{
  "encoder_arch": "gmlp",
  "n_mels": 64,
  "win_length": 400,
  "tokenizer": "word",
  "vocab_size": 56,
  "encoder_mlp_ratio": 4,
  "encoder_layers": 8,
  "text_encoder_norm": "rmsnorm",
  "text_encoder_activation": "gelu",
  "text_encoder_head_dim": 64,
  "text_encoder_inner_norm": false,
  "grad_clip": 1.0,
  "batch_size": 128,
  "weight_decay": 0.5
}
Rows from block 4 of the text encoder, named by matrix and row number. Rows with one number belong to one neuron. Each number is 128 + 24 x the weight over the matrix's rms, rounded and kept within 0 to 255. All counts start at 0.
# fc1: MLP up (text_encoder.blocks.4.mlp.fc1.weight, 1280x320), inputs 256-319
# fc2: MLP down (text_encoder.blocks.4.mlp.fc2.weight, 320x1280, transposed), outputs 256-319
fc1.317 [ 96 122 103  84 159 113 125 168 140 142 136 125 145 126 149 155 124 139 118 146 119 142 138 116 151 126 112 133 106 125 108 172 130 114 128 126 163  84 127 149 108 131 122 144 157 129 107 110 134 148 139 150 121  97  64  96 142 113 119 121 110 109 129 137]
fc2.317 [135 129  89 107 142 121 146 120 115 157 132 114 157 121 126 132 133 137 125 134 109 104 131 128 135 123 145 129 116 152 140 160 142 121 141 104 134 129 123 153 162 128 127 125 109 131 152 132 140 114 151  98 108 122 117 122 131 136 128 141 107 124 141 142]
fc1.318 [ 62 114 189 121 147 115 145  79 100  66 165 167 111 114 155 116 143 174 162 102 165 107 162 129  91 132 114 114 176  99 117 112  70 177 138 138 157 123 155 121  94  79 109 147  91 180 107 152 105 115 117 125 138 168 151 192 124  63 122 167 124 177  89  86]
fc2.318 [114  91 147 115 112 140 189 130  48 127 195  87 142 101 137 163 140 182 139  92 182 111 175 142  86 167 145 147 147 125 128 109 122 146 164  92  95 180 123 170 161  62 146  96 159 194 112 176 177  85 181  43 150 140 166 243 119 150 119 165 167 162  75 145]
fc1.319 [131 118 125 136 138  99 153 166 151 133 114 143 131 159 120 108 113 109 103 135 139 144 151  80 146 118 142  82 147  96 103 129 135 147 106 112 124 129 179 136 121 111 130 157 141 108 147 125  68  79 121 105 108 194  92  74 121 182 116 113 155 125 118 122]
fc2.319 [126  86 111 156 102  83 172 136  99 130 133 132 124 110 130 132 108 122 166  56 192 149 166 128 129 122 165 111 119 112 137 109 123 159 158 142 105 144 160 137 176 131 148 104 109 160 139 118 103 101 132  93 114 165 153 151 118 141 118 113 141 101 153 166]
fc1.320 [114 138 107 128 134 102 133 157 107 164 105 110 134 128 128 113  92 112 142 130 125 113 143 120 164 106 122 122 186 106  77 154  89 145 115 124 153 113 165 105 149 138  82 182 198 132 121 131  68 130 131 123 106 145 139 109 114 112 137 122 145  78 130 155]
fc2.320 [154 105 108 143 126 135 177 132 111 129 135 141 152  92 159 182  80  75  95  75 161  75 167 138 150 131 163 133 122 124 128 112 114 134 189 160 104 142 166 124 183 133  97 129 121 190 155 149 119  80 147  94  94 133 157 166  85 141  96 145 132 114 138 136]
fc1.321 [131 140 115 110 160 156 121 119 170 138 143 158 162 145 139 161 118 108 140 145  68  87  97 174 128 118 128 157 115 131  88 138 131 103 139  97 163  73 140 125 104 146 146 138 130 111 127 124 113 150 108 130  97 179 117  77 122 102 152 155 140  92  89 119]
fc2.321 [164 140 124 152 152 111 177 123 118 127 188  86 163 103 134 121 133 140 141  96 148 109 112 104 138 137 152 172 143 144 121 135 112 117 194 118 115 148 101 122 167 127 138 118 106 140 157 116 152 119 157 107 151  84 140 145 147 119 106 122 120 151 132 126]
fc1.322 [103  97 137 133 122 123 112 186 126 167 126 137 170 105 136 113 150 157  95 157 136 119  94  77  92 180 118 111  64 135  96 178  75 100 131 116 156 110 125 137 118 149  64 175 154 119 118  91 130  94 115 188 170 118 100 106 165 108  87 136 106  80 120 147]
fc2.322 [138  92 135 132  87 112 133 130  98 156 136  87 162  59  92 103  76 110 142  97 203 181 172  80 136 133 172 108  93 144 146 117 115 104 166 113  96 185 131 103 162 111 145 109 125 156 157 143 122 117 172  84  97 115 159 158 148 102 109 118 122 137 188 184]
fc1.323 [101 139 101  96 136 179 110 127 176 121 143 144 136 130 169 146 132 134  79 180 110  97  91 133 132 123  80 131  80 116 124 149 154  70 164 128 155 128 113  79 100 127  86 180 116  80 105 119 161 156 143 148 151  95  75 114 163 125 108 145  90 157 147  96]
fc2.323 [ 94 120  80 126 111 139 149 151 107 140  77 156 133  67 173 167  58  95 126 109 141 113 163 147 113 115 144 128  69 177 145 121 112  80 158 194 114 136 124 167 168 164 103 144 113 158 112 111 172 120 132  92 116 115 117 109 105 156 118 121  89 112 205 114]
fc1.324 [103  92 132 105 143  94 121 154 115 147 124 140 101 121 145 118 121 103 155 137 145 111 150 120 131 125  93  89 135 101  81 171 123 176 139 105  96  96 130 115 123 148  86 164 151 123 133  77 115 114 158 136 127 150  92  83 144 108  98  93  76  75 112 121]
fc2.324 [107 102 116 148 106 125 172 131 110 125 135  97 139  95 112 138 115 130 120  95 146 138 166  94 121 145 137 113  94 129 120 133 139 143 148 134 116 131 135 151 169  99 132 112 118 146 137 115 137 104 128 100 129 126 120 155 122 116 100 133 118 113 139 133]
fc1.325 [108 121 135 151 162  81  95 151 124 132 134 157 142 135 139 135 137 128 122 134 105 159 143 112 131 104 124 104 153  94 112 129  97 115  94 137 151 110 143 121 121 124 139 157 147 123 137 106 124  91  78 118 166 164 121 123 126  89 129 122 140 131 132 126]
fc2.325 [139 115 129 123 130 135 167 116 112 121 158 130 142 106 143 153 130 137 142 116 181  97 120 129 142 135 150 155  99 135 126 136 138  84 146 134 113 126 135  94 146 119 130 129 104 100 151 123 152  73 160 103 125 127 154 158 161 143 110 152 135 156 119 118]
fc1.326 [123 133 153 117 102 120 109 121 141 120 109 145 141 148 153 117 133 122 145 159 134 117 134 118 137 136 112 124 108 148 139 155  96  75 136 111 150 103 107 103 124 116 102 147 128  87 106  87 141 139 105 127 154 129 147 118 129 146 138 130 123 128 150 120]
fc2.326 [163 135 145 125 130 107  96  87 119 152 120 115 141 131 112  95 100 114 148 116 127 147 144 100 130 126 132 152 129 133 128 125 109 122 154 147 135 120 120 125 138 132 137 130 129 108 146 132  98 131 122 105 118 134 128 146 114 139  99 119 130 150 118 165]
fc1.327 [146 150 163 137 102 138 156 151 142 133 110 141 137 154 151 140 151 139 101 158  90 119 101 140 105 135 116 127  86 131  95 143 158 172 149 131 118  96 110 148 130 129  86 125  94  95 110  95 116 102 141 172 147 115 130 105 134 115 102 129 102  87 124 135]
fc2.327 [145 125 114 136  95 108 141 114 129 142 125 129 118 116 125 137 124 118 112 120 124 137 166 128 108 141 141 129 102 124 137 132 126 143 146 115 115 130 131 150 127 132 127  95 125 132 141 111 141 124 126 114 139 129 114 145 116 132 123 128 122 117 127 126]
fc1.328 [119 108 129 126 163  79 147 141 108  82 106 156 173 144 110  92 153 132 141 128 124 116 154 135 150  87 140  71 125 144 113 136 101  75 100 110 122 105  96 173 143 163 122 145 141 117 111  79 139 152 134 128 154 125  96 124 132 151 145 113 170 144 134 125]
fc2.328 [106 105 115 122 125  99 130  77  76 102 116 117 139 118 131 138 126  82 163  71 166 113 151 119 125 139 153 150 134 189 152  84 148 132 130 185 100 114 142 144 171 136 116  98  95 165 153 129 179 102 121  52 162  91 162 181  85  97 109 176 131 163 133 130]
fc1.329 [113 117 159 102 137 126 114 104 144 137 129 147 114 127 138 114 149 119 150 145 111 117 132 126 120 121 125 109 125 155 115 136 116 145  91 127 164 118 141 123 104 133 109 164 151 125 111 124 112 133 100 152 139 154 105 108 150 114 112 134 141 138 119 112]
fc2.329 [141 128 126 128 149 118 138 136 122 135 130 114 137 134 117 149 113 154 136 119 116 116 136 143 143 126 140 125 122 143 135 138 137 124 138 127 150 127 120 123 143 146 140 119 123 145 127 163 128 141 117 117 127 132 137 152 116 128 139 124 102 146 134 123]
fc1.330 [123 105 138 150 124 144 145 138 191  92 126 153 123 141 167 138 124 151 129 160 132 128 117  96 142 138 136 146 131 129 103 138 138 151 138 143 131 120 130 148  99 117 117 165 160 128 143 149 136  71 117 152 141 131  98  76 102 139 136 164 101  94 123 120]
fc2.330 [134  85 127 132 134 129 146 139 153 132 123 106 134  82 164 138 118 111 142 129 164 126 148 133 121 132 121 137 145 126 134 138 135 134 139 135 122 139 142 125 152 131 117 155 136 137 154 152 153 118 125 146 120 106 139 108 124 110 149 123 102 117 133 124]
fc1.331 [152 129 102 158 199 162 164 144 181  98 169 142 130 173 135 132 164 173 151 103 105  82  59 152 140 127 102 141 180  85 155 123 155 157 137  84  82 151  77 176 126 139 127 160  87 136 136 164 120 177 113 159 111 140  78 105 145  93 150 119 104 163  88  40]
fc2.331 [155 116  65 154 123 170 145 121 159 111 145 108 114  96 151 111 109  95 119  77 157 158 108 141 156 103 166 120 147 181 167  86 165  83 142 140  35 158  88 151 199 120 158  84 113 151 162 169 169 135 133 112  88  72 132 144 155 149 162 106 100 161 158 114]
fc1.332 [ 98 153 122 154 136 145 154 153 176  93 141 139 166 118 168 150 203 126 131 153 101  89 104 147 108 151 112 101 123 110 125 155 144 128 112 117 135 123 115 159 131 156 108 161 100  96  88 115 140 137  85 148 128 116  79  75 112 122 142 119 133 133 104  94]
fc2.332 [106 105 119 140 155 161 151 118 140 103 128 119 107  95 130 146 116  79 120 138 174 123 117 148 155 155 142 115 152 170 157 110 116 113 128 149  57 155 145 137 189 136 114 140 110 119 126 152 178 110 126  97 119  92 142 117 112 151 148 147 117 111 114 125]
fc1.333 [138 113 141 145 129 107 105 121 130 119 128 134 129 158 120  86 163 178 150 135 137 139 145  86  98 132 124 120 128 105 111 146  90 120  87 146 125  98 114 106  95 116 133 144  84  88 124 101 117 106 105 126 157 132 121 120 124 124 114 133 134 171 111 108]
fc2.333 [114 137 119 127 143 154 122 107 125 140 110 112 115 115  90 135 113 123 133 110 144 118 119 127 136 120 129 148 137 153 134  87 151 113 135 132 111 150 136 119 136 111 122 112 114 153 152 121 141 122 120 105 120 124 155 120 135 110 109 129 109 168 136 128]
fc1.334 [141  98 118  74 174 135 163 130 143 119 140  84 141 139 143  99 170 138 105 137 115 147 113 161 167 128 112 104 162 101 128 137 155  91 106 102 226 149 174 106 101 135 143 133 149  70 174 151 120 150 116 126 121 120 158 117 165 136 155 149 153  99  87 142]
fc2.334 [125 139  65 114 129 148 144 102 106 136 137  90 160  81 113 141  97 119 141  84 154  87 133 150 144 130 174 143  91 175 184 119  98  59 175 129 118 163 132 120 170 108 124 119 109 126 155 126 145 149 171  68  83  87 168 168 136 146 146 153 101 158 155 153]
fc1.335 [126 160 143 104 148  88 150 156 108 152 160 150 142 157 138 126 160 129 148 112 136 117 138 145 119 108 114  70  97 114 104 104 109 129 130 110 136  86 121 138  97 126 110 128 120 153 107  78  97 134 120 126 143 125  86 138 156 121  89 124 165 136 123 140]
fc2.335 [115  97 110 143 117 150  99 143 102 148 142 119 142 107 124 131  96 122 109 117 163 163 133 129 155 142 162 117 101 144 154 103 147  96 119 136  97 144 142 117 152 116 131 108 133 139 147 148 117 108 128 105 115 128 143 161 130 113 117 122 143 138 155 165]
fc1.336 [127 127  97 115 153 116 125 158 142 163 113  96 111 134 156 131 121 134 121 138  68 132 131 130 146 111 117 141 163 114 149 132 161 166 113 114 134 128 132 133 114 174 124 115 150 142 118 164 129 193 126 161 106 125 121 112 138 107 143 120 124 102 145 140]
fc2.336 [116 133 115 113 142 123 126 107  98 133 127 102 112 116 130 136  90  95 119 106 118 147 160 175 126 135 109 134 147 183 157 108 128 112 102 169 118 114 181 133 156 120 136  67 157 160 151 150 147 144 172 147 102  78 143 155 138 120 166 151 141 137 137 166]
fc1.337 [134 143 167 121 153 115 110 108 109 120 133 113 130 109 106  71 113 127 144 105 113 115 137 135 138  89 121 135 156 117 124 147 107 149  76  91 115 111  84 102 115 137 137 122 131  83 142 141 133 120 147 134 161 107 149 119 163 117 109 120 165 144  99 135]
fc2.337 [123 112 130 138 131 120 130  95 113 126 135 121 145 100 106 136 120 100 147  73 160 128 147 138 131 126 151 127 146 160 158 102 140 119 116 152 128 145 138 120 155 108 141 126 136 145 142 127 148 105 168  62  84 116 137 152 126 115 121 163 121 146 141 118]
fc1.338 [152 150 137  86 141 145 125 118 167 113 145 134 158 110 112 122 169 100  92 179 114 122  88 114 151 150  99 144  85 159  92 166 131 105  99 139 184  80  95  86 113 129 127 120 124  30 135 112 155 144 102 147 115  87 131 124 187 118 112 123 144 121 106 123]
fc2.338 [141  89 124 112 130 124 123  85 118 160 119  88 131  77 108 139  94  83 115 106 135 118 142 156 161 129 153 130 113 154 130 117 134 120 140 135 143 110 146 105 169 134 135 106 147 155 160 141 141 120 162 127 116  91 121 144 145  78 111 131 124 115 103 146]
fc1.339 [133 124 168 140 126 117 124 133 115 148 135 133 123 136 122 113 166 176 141 126 114 122 145 118 108 134 123 132 123 118 144  87 107  90 128 128 149 118 133 123  83 140 131 161 127 109 137 108 103 121 110 113 129 172 118 149 127 131 107 115 156 142 104 113]
fc2.339 [137 131 152 128 121 131 126 123  92 126 134 128 136 103 133 127 101 132 130 128 134 131 148 127 125 136 127 144  88 153 125 115 142 105 134 141  97 131 116 128 145 145 105 100 119 114 121 118 132 124 116 103 158 114 155 157 126 143 123 133 140 120 145 170]
fc1.340 [135 172 170 141  81 157 158 120 152 118 121 159 127 119 158 124 150 109  87 151 148 130  94 117 107 129 109 158  76 105 153 143 127  99  81 145 120 136 137  70 123 111 126 180 161  32 100 112 139 117 116 168 130 147 186 117 148 115 124  91 165 119 114 117]
fc2.340 [140  84 135 155 142 132 169 130 136 114 133 116 147  64 169 128 130  91 150 119 226 133 143 104 168 121 194 140  84 148 141 135 118  63 148 185 113 144 107 102 204 144 165 136 104 102 154 144 141  56 103 100 113 134 172 130 126 138 106 124  91 148 145 102]
fc1.341 [147 114 150 140 120 115 129 136 104 116 127 131 119  99 132  87 165 121 124 125 148 150 130 127  92 131 119 108 119 105 131 131 134 127 104 152 140 126 149 120 128 154 133 138 138  60 118 121 147  84  98 109 151 150 158 114 176 130  98 128 141 126 127 125]
fc2.341 [128 114 142 134 126 122 143 131 112 142 124 125 122 123 101 125 101 131 133 122 151 133 123 121 116 127 130 124 123 123 134 115 139 121 137 127 112 141 117 129 155 116 139 123 100 139 129 126 104 117 143  85 114 148 132 136 112 141 112 142 117 129 160 140]
fc1.342 [112 145 145 122 133 120 132 122 163 138 122 176 122 128 130 100 138 125 123 142 112 154 128 105 129 111 120 123 107 100 104 187 108 137 139 128 118 133 136 133 144 122 140 151 150 139 140 127 152 170 104 125 122 175 123 117 119 137 155  96 145 141 134 137]
fc2.342 [141 145 100 125 133 149 137 118 131 145 123 156 141 117 113 148 116 114 109 114 124 107 146 129 121 121 144 133 116 142 146 108 135 107 149 124 113 144 122 139 155 121 112 116 118 143 131 138 146 124 123  89 134 128 140 152 124 128 115 147  99 141 141 159]
fc1.343 [123 119 127 129 109  92 106 149 130 170 138 146 130 132 134 125 110 158 115 192 124 147  91  93 106 137 138 160 124 106 115 161 133 112 141 136 183 109 124 139 113 134  96 184 125 121  84 140 152 102 118 157 122 141 136 128 120 128  95 135 100  90 126 158]
fc2.343 [143 130 114 146 128 118 139 143  91 156 133 115 156 101 140 143 112 149 128 103 128 129 128 134 132 124 194 148  95 169 143 137 151 108 150 126 118 123  95 145 182 147 143 136 115 141 101 132 151 109 126  92 132 158 155 132 112 146 125 101 124 134 174 122]
fc1.344 [142 175 129 132 119 122 126  99 129 113 139 127 148 172  81  80 158 175 145 108  98 101 102 131 138  99 138 139 106 132 110 110 129 108 145  87 152 106  84 152  98 129 124 116  93 114 136  97 114 100 106 133 133 120  97 110 100 122 126 142 165 163 152 126]
fc2.344 [129 158 123 153 145 142 142 107 123 136 103 127 136 141 104 116 102 121  98 125 145 130 104 102 135 136 156 146  98 154 119 128 140 102 162 105 105 130  83 159 157 119  98 116  91 139 132  88 135 129 140  73 108 115 141 152 104 143 109 122 111 146 148 128]
fc1.345 [ 98 122 133 135 134 140 134 104 149  89 121 135 125 137 152 136 129 112 142 129 115 157 123 123 132 119 142 131 114 135 113 167 154 110 125 146 107 126 100 130 132 136 134 147  96 106 117 140 178 116 131 173 143 147 153 109 132  95 132 126 144 144 122 115]
fc2.345 [109 127 131 130 134 121 136 125 118 131 105 124 125 105 144 144 124 138 125 130 137 117 121 121 159 136 145 153  94 143 120 123 148 100 131 126  91 110 118 142 188 148 135 136 125 127 106 142 155 103 133 125 108 139 126 149 117 111 125 129 145 122 135 152]
fc1.346 [127 101 106  94 156  95 180 181 161 159 110 118 148 118 184 138 142 149  93 179 124 160 111 160 125 125 135 114 131 121 134 156 163 117 134 101 141 148 140 156 123 148 166 153 159 140 122 148  90 141  79 153  90 132 115  89 165 120 207  82 123  54 141 145]
fc2.346 [118 130  71 120 100 174 103 137 119 180 116 137 130  99 142 180  88 110 100 108  96 127 146 162 141 120 148 121 159 165 172 104 145  98 130 153 115 150 159 127 181 137 139 114 152 170 129 172 140 163 136 121 110 111 135 146 123 122 164 137 113 109 156 150]
fc1.347 [125  86 128 128 147 139 101 141  98 148 121 100 177  86 114  86 116 127 139 142 112 132 111 132 154  84 124 104 150 146  76 155 132 142 101  99 145  99  80 133 109 131 115 114 146 134 124 144 110 119 145 120  96 141 139 119 167 111 141 127 138 123  98 155]
fc2.347 [122  98 120 156 147 161 131 160 136 136 134 121 148  64 147 147  96 125 124 112 152 114 116 127 142 100 145 130 127 152 129 126 139 104 158 140  96 145 124 150 165 131 119 117 106 157 120 151 164 113 145  89  84  85 168 127 125  80 133 112  90 124 163 127]
fc1.348 [ 78 166 148 149 103 145 150 150 137 135 152 114 151 124 119 126 136 140 115 153  96 134 122 138 129 123 102 127 132 114 124 151 114 136 171 125 135 128 141  92 123 122  98 166 157 110 108  80 142 126 122 144 146 156 118 126 122 110 119 112 139 111 136 132]
fc2.348 [141 110 126 127 135 137 105 117 115 126 142 119 139 122 102 103 124 122 153 130 132 154 108 138 136 135 125 145 139 146 160 134 119 104 132 112 128 151 142 122 130 122 135  91 143 143 159 139 123 138 116 114 140 116 151 112 145 128 126 113 102 137 121 152]
fc1.349 [124 146  91  90 158 153 114 167 154 150 133 126 135 105 103 121 121 116  94 160 121 114 120 161 123 105 121 133 114 147 114 171 146 124  95 100 190 103 103 167 107 126 115 154 149  99 156 102 101 131 143 128  99 112  92 128 167 111 172 141 115 112 143 120]
fc2.349 [156  90 108 134 145 116 154 130 160 148 152 105 182  94 130 112 125 134 122 118 136 123 102 114 145 152 178 141 117 129 136 141 117  93 171 112 150 147  93 125 181 128 125 125 115  98 140 148 136  90 146 126  84  96 111 145 156 118 132 110  94  99 132 126]
fc1.350 [153 161 122 112 136 101 148 156 166 120 150 172  83 164 138 138 183 153 118 126  67  88  95 169 104 108 132 161 167 112  96 158 151 161 148 120 116 126 137 130 129 148 139 144 125 128 106 117 128  97  78 138 135 163 110 120  90 146 114 111 127  84 103 103]
fc2.350 [141 130 123 139 118 135 131 114 123 147 120 120 135  99 139 150 110 113 110 104 152 138 148 119 130 112 158 141 102 154 139 143 127 140 161 154  93 136 126 124 208 119 129 111 126 136 129 119 151 127 133  99 149 120 151 139 133 117  99 116 130  90 137 165]
fc1.351 [ 83 105 121 106 135 132 121 139 138 139  93 133 111 124 157 104 106 144 128 164 104 146 127 169 136 143  92  83 118 150 123 156 131 101  51 127 140 157 155 133 121 146 117 159 177 125 124 138 142 170  87 152 114 102  99 103 122 121 197  96 118 123 129 130]
fc2.351 [142 120 114 129 100 143 156 150 134 174 131 121 145  82 137 180 100  90 105 137 137 115 117 154 138 154 154 134 123 153 170 120 150  97 140 144  89 128 167 129 180 136 115 114 146 167 122 133 172 133 173 113 102  70 149 153 123 148 136 127 109 117 159 165]
fc1.352 [131 142 171 113 158 104 148 130 144 113 137 158 126 141 139 113 133 127 113 111 104 119 119 122 128 116  95 113 151 106 105 137 132 156 144 145 146 103 127 135 124 151 135 148 128 174 123 144 127 156 112 131  89 163 135 122 122 124 105 120 149 130 156  96]
fc2.352 [138 120 140 102 133 130 119 133 127 164 157 111 138 124 139 150 148 148 119 128 132 137 155 155  84 154 158 168 164 134 128 128 145 131 150 145 129 146 113 110 142  88 128  96 127 143 114 150 132 118 118 131 142  91 140 168 102 127 146 140 111  91 125 121]
fc1.353 [110 114 156  88 122 132 126 112 145  91 114 144 121 148 144 119 147 101 166 165 101 111 126 130  88 151 117 150 149 125 113 135 118 134  99 146 174 136 107  92 138 130 107 143 162  87 125 121 136 121 125 143 152 132  89 112 120 117 113 175 130 112 102  92]
fc2.353 [137  90 105 109 127 107 147 119 118 149 102 122 128 120 129 146 109  96 132 134 152 124 165 159 149 160 147 113 145 129 161 108 143 141 144 155 136 130 165 158 136 191 143 112 163 156 147 138 143 142 140 119 117 114 138 140 127 135 141 119 116  99 118 150]
fc1.354 [134 137 166 161  69 124 105 139 150 129  97 185 132 121 121 105 134 130 140 126 104 124 127  87 133 124 123 152 125 122 107 145 114 132 127 129 120 153  95  98 105 149 153 141 128  98 102 112 154 153 125 116 172 151 156 116 105 126  76 135 138 129 145 150]
fc2.354 [155 146 115 137 166 131 144 105 107 151 126 108 120  83 113 121  95 124 120 119 122 117 128 129 135 114 149 154 112 162 144 142 132 121 156 137  72 126 100 129 175 142 133 122 132 131 143 112 149 135 153  83 125 108 162 153 144 134 102 160 114 142 153 136]
fc1.355 [115 132 114 104 141 141 133 148 181 100 114 124 152 125 169  84 161 118  80 110 130 140 114 165 109  72 146 106  78 172 130 180 147 131  61 104 124 110 139 122 158 139 126 134 136  78 120 123 163 121  97 174 114 126 137 107 154 121 148 105 130 128 114 116]
fc2.355 [142  75  76 170 112 136 126 163 140 124 144 127 104 102 174 125 118  72 119  88 172 112 118 180 136  96 159 151  94 147 157 115 151 126 121 141  47 114 122 138 208 163 171  98 113 141 122 161 149 112 116 138  96 152 142 139 127 132 161 110 123 102 145 135]
fc1.356 [ 93 144 156 117 107 123  84 127 157 118  93 176  99 128 152 142 107 124 134 145 136 140 109  70 163 102  87 147  82 155 138 164 139 104 117 119  97 122 130  75 121 125 146 139 142 112 103 100 170 163 130 155 122 112 133 119 149 104 107 136 123 161 152 155]
fc2.356 [125 112 104 142 113 145 118 119 130 146 154 133 130  90 164 166  75  98 119  88 162 124 123 116 128 143 114 135  90 160 156 115 119  92 132 151  43 129 129 106 169 116 127  84 116 153 116 126 170 114 167 132 114 111 143 146 119 123 124 124 116 145 144 155]
fc1.357 [128 177 149 144 121 169 131 141 155 118 141 159 125 141 132 122 120  97  80 168  70 144  59  99 144  97 104 134  91 121 118 126 112  99 120 116 115 160 124  99 132 114 117 139 140  72 120 114 135 142 137 157 113 124 147 109 129 149 124  93 152 114 156 143]
fc2.357 [152 143 118 102 145 110 156  95 122 122 131 100 110  95 125 143 120  93 121 132 130 102 149 170  89 139 148 148 103 163 136 136 186 133 142 170 122 128 125 103 179 118 133 112 123 135 148 149 119  87 140 113 109 149 158 173 103 146 134 172 119 121 137 122]
fc1.358 [115 149 113 118 139 169 139 118 113 139 107 134 115 144 133 143 117 104 119 122  89 137 139 106 150  93  77 129 140 126 103 130 133 161 120 121 178 121 149 156  88 160  90 123 137 126 146 116 110 134 172 147 101 120  93 131 142 122 150 163 131 115 122 135]
fc2.358 [137  92 143 106 117 116 100 110 118 136 129 119 134 124 125 127 120 119 144  91 142 139 164 145 128 122 150 116 136 139 146 113 153 121 113 143 149 126 151 131 136 116 121 116 142 139 144 140 104 109 136 102 108 118 123 152 141 142 144 121 130 112 119 149]
fc1.359 [129 173 139 136 129 127 160 148 142 158 118 137 116 167 100 110 135 132 119 154 119 143  97 104 116 136 108 132 147  62 105 153 154 157 120  87 141 111 120 106 126 143 118 137 134 102 133 118 103 156 113 113  96 211 134 114 143 156 124 181 140 116 169 145]
fc2.359 [127 129 142 139 104 143 129 129 137 142 122 148 129 107 123 168 118 128 118 111 150 133 140 137  96 159 128 140 152 119 137 120 115 129 150 147 110 145 131 120 124 120 124 133 131 156 109 113 134 115 122 107 147 130 145 147 112 140 118 128  95 111 146 137]
fc1.360 [103 116 112 105 116 112 105 110 132 101 127 122  90 147 124 122 115 125 131 129 127 133 119  93 166 119 117 122 152 119 120 152 154 149  92 126 131 130 146 134 126 113 151 125 144 124 106 120 116 122 156 168 139 137 126 109 121 143 127 113 144 119 146 143]
fc2.360 [133 128 137 123 126 137 115 127 125 153  98 126 139 124 113 141 110 113 103 102 129 142 129 134 153 121 141 135 141 152 140 121 140 136 125 150 110  99 125 132 126 128 132 112 130 120 101 115 129 149 121 116 132 130 154 145 115 138 114 126 140 138 161 132]
fc1.361 [131 117 120 104 129 116 130 104 138 131 130 125 125 126 104 113 144 124 102 131 141 109 106 135 167  93 141 148 157  97 155 113 139 121 140 134 135 103 131 122 151 127 139 122 100 134 100 135 138 130 148 123 113 111 121 121 128 142 123 133 133 138 133 138]
fc2.361 [106 136 129 123 146 130 184 107 115 140 114 120 157 114 106 154 109 129 116 130 130 147 122 157 131 116 129 135 137 154 106 137 162 101 129 128 108 135 145 138 143 100 104 123 135 127 125 109 157 115 144 105 106 134 133 136 119  95 120 126 115 121 162 139]
fc1.362 [127 111 141 124 130 140  98 130 132 133 123 102 128 128 136 125 103 139 134 116 126 115 123 129 163 109 114 118 158 115 112 165 140 153 124 133 121 116 119 113 107 118 119 112 124 148 105 120 131 105 133 138 119 112 116 144 126 134 111 120 117 144 145 138]
fc2.362 [ 98 115 128 136 142 111 160 137 132 123 124 144 156 119 116 129 114 104 120 113 151 110 149 114 137 121 137 139 151 137  96  96 178 136 132 128 109 133 124 129 151 117 106 141 122 148 111 130 158 127 140  92  97 104 117 152 138  97 121 157 135 128 150 114]
fc1.363 [ 64 114 157 132 133 138  92 169 125 181 127 145 103 146 125 108 131 127 155 128 108 109 130 107 106 173  69 126 180 117 107 125 123 162  87 133 145 133 123 159  98 139  68 141 162 150 110  94 115 120 137 134 192 101  96 124 116 114 129 134 118 131 113 124]
fc2.363 [128 132  99 154 103 113 128 115  88 172 146  93 127  58 123 160  45 103 151  58 179 107 200 109 148 118 166 161  80 180 165  91 100 124 173 149  80 149 106 110 186 114 142  84 100 187 141 118 155  90 193  51  87 127 158 186 112 121  91 119 108 146 194 152]
fc1.364 [123 138 131 156 117 147  99 121 128 102 171 146 103 174 107 130 136 103 151 109 123 108 117 121 119 116 136 111 175 120 126 128 123 167 114 125 129 148 114 140  85 138 135 111 128  91 114 133 102 126 139 156 157 145 111 140 139 125 107 153 127 147 104 128]
fc2.364 [142 149 121 146 141 138 139 115 129 156 151 147 153 118 129 116 114 131 123  99 141  96 117 116 135 101 138 142 122 142 131 150 124 129 140 139 117  98 105 156 149 138  90 109 110 152 118 118 152 137 145 115 117 104 141 144 119 145 103 136 130 118 142 140]
fc1.365 [128 101 154 123 130  57 138 124 156 150  97 156 126 118 144 130 129 121 157 126 173 106 167 121 132 131 133 130 142 113  81 163 126 182 112 161 118 100 150 128 128 196  68 174 173 116 135 109 142 123 131 112 112 152  75  86 144 128 130 152 121  74 110 129]
fc2.365 [111  91 121 158 104  91 153 107 111 129 104 145 135  80 153 133 128 104 144  74 202 100 191 120 124 157 158 115 115 146 122 124 144 155 147 174  50 137 130 117 189 127 100 128 158 141 171 140 157  97 143  68 113 111 131 123 104 131 109 131  76  96 155 120]
fc1.366 [127 117 107 110 127 103 115 150 118 155 129 140 126 138 124 121  88 165 134 130 118 121 138  98 141 138 101 143 157 110  76 135 113 138 150  99 140 139 130 111  97 111  93 160 127 130 122 118 140 158 137 114 125 149 114 142 132  98 122 126 133 138 175 159]
fc2.366 [125 118 123 124 138 120 128 133  82 142 128 119 136  98 123 151 103 119 110 131 122 111 149 138 132 131 138 129 139 154 131 130 156 132 125 109 123 132 107 147 142 150 128 119 154 151 111 122 146 119 148 114  99 127 126 160 130 125 127 151 155 108 142 157]
fc1.367 [111 127 181 103  96 124 153 138 143 112 148 154 159 145 129  86 175 136 104 137 129 104 125 149 108 146 111 157 130  97  88 155 113 142  95 136 143 105 134 137 108 132 137 131 117 116  92 129 124 113 109 150 161 140 129 119 140 118 102  97 165 123 107 114]
fc2.367 [139 106 139 126 123 150 126 128  98 134 113 102 116 132  88 153 107 105 123 114 138 123 143 114 127 129 126 142 130 132 136 113  96 107 147 133 123 155 135 137 122 118 118 126 133 138 145 132 127 135 148 100 111 119 136 154 135 106 100 145 112 123 131 148]
fc1.368 [126 146 138  93 121 126  98 102 137 130 136 164 113 164 142 130 137 117  82 151 107 114 119 156 135 114 122 103 134 133 116 128 165 136 108 125 154 119 119 129  78 137 124 139 135 115 120 131 113 150 134 140 138 137 105 168 137 115 141 114 184 132 116 150]
fc2.368 [133 107  99 158 127 131 131  98 116 114 133 123 109 147 100 121 118 110 131  95 134 125 121 135 110 122 148 157 130 129 139  88 151 127 137 150  96 131 129 113 155 107 149 103 103 141 141 140 126 113 126 107 110 128 161 137 118 119 106 129 121 141 124 132]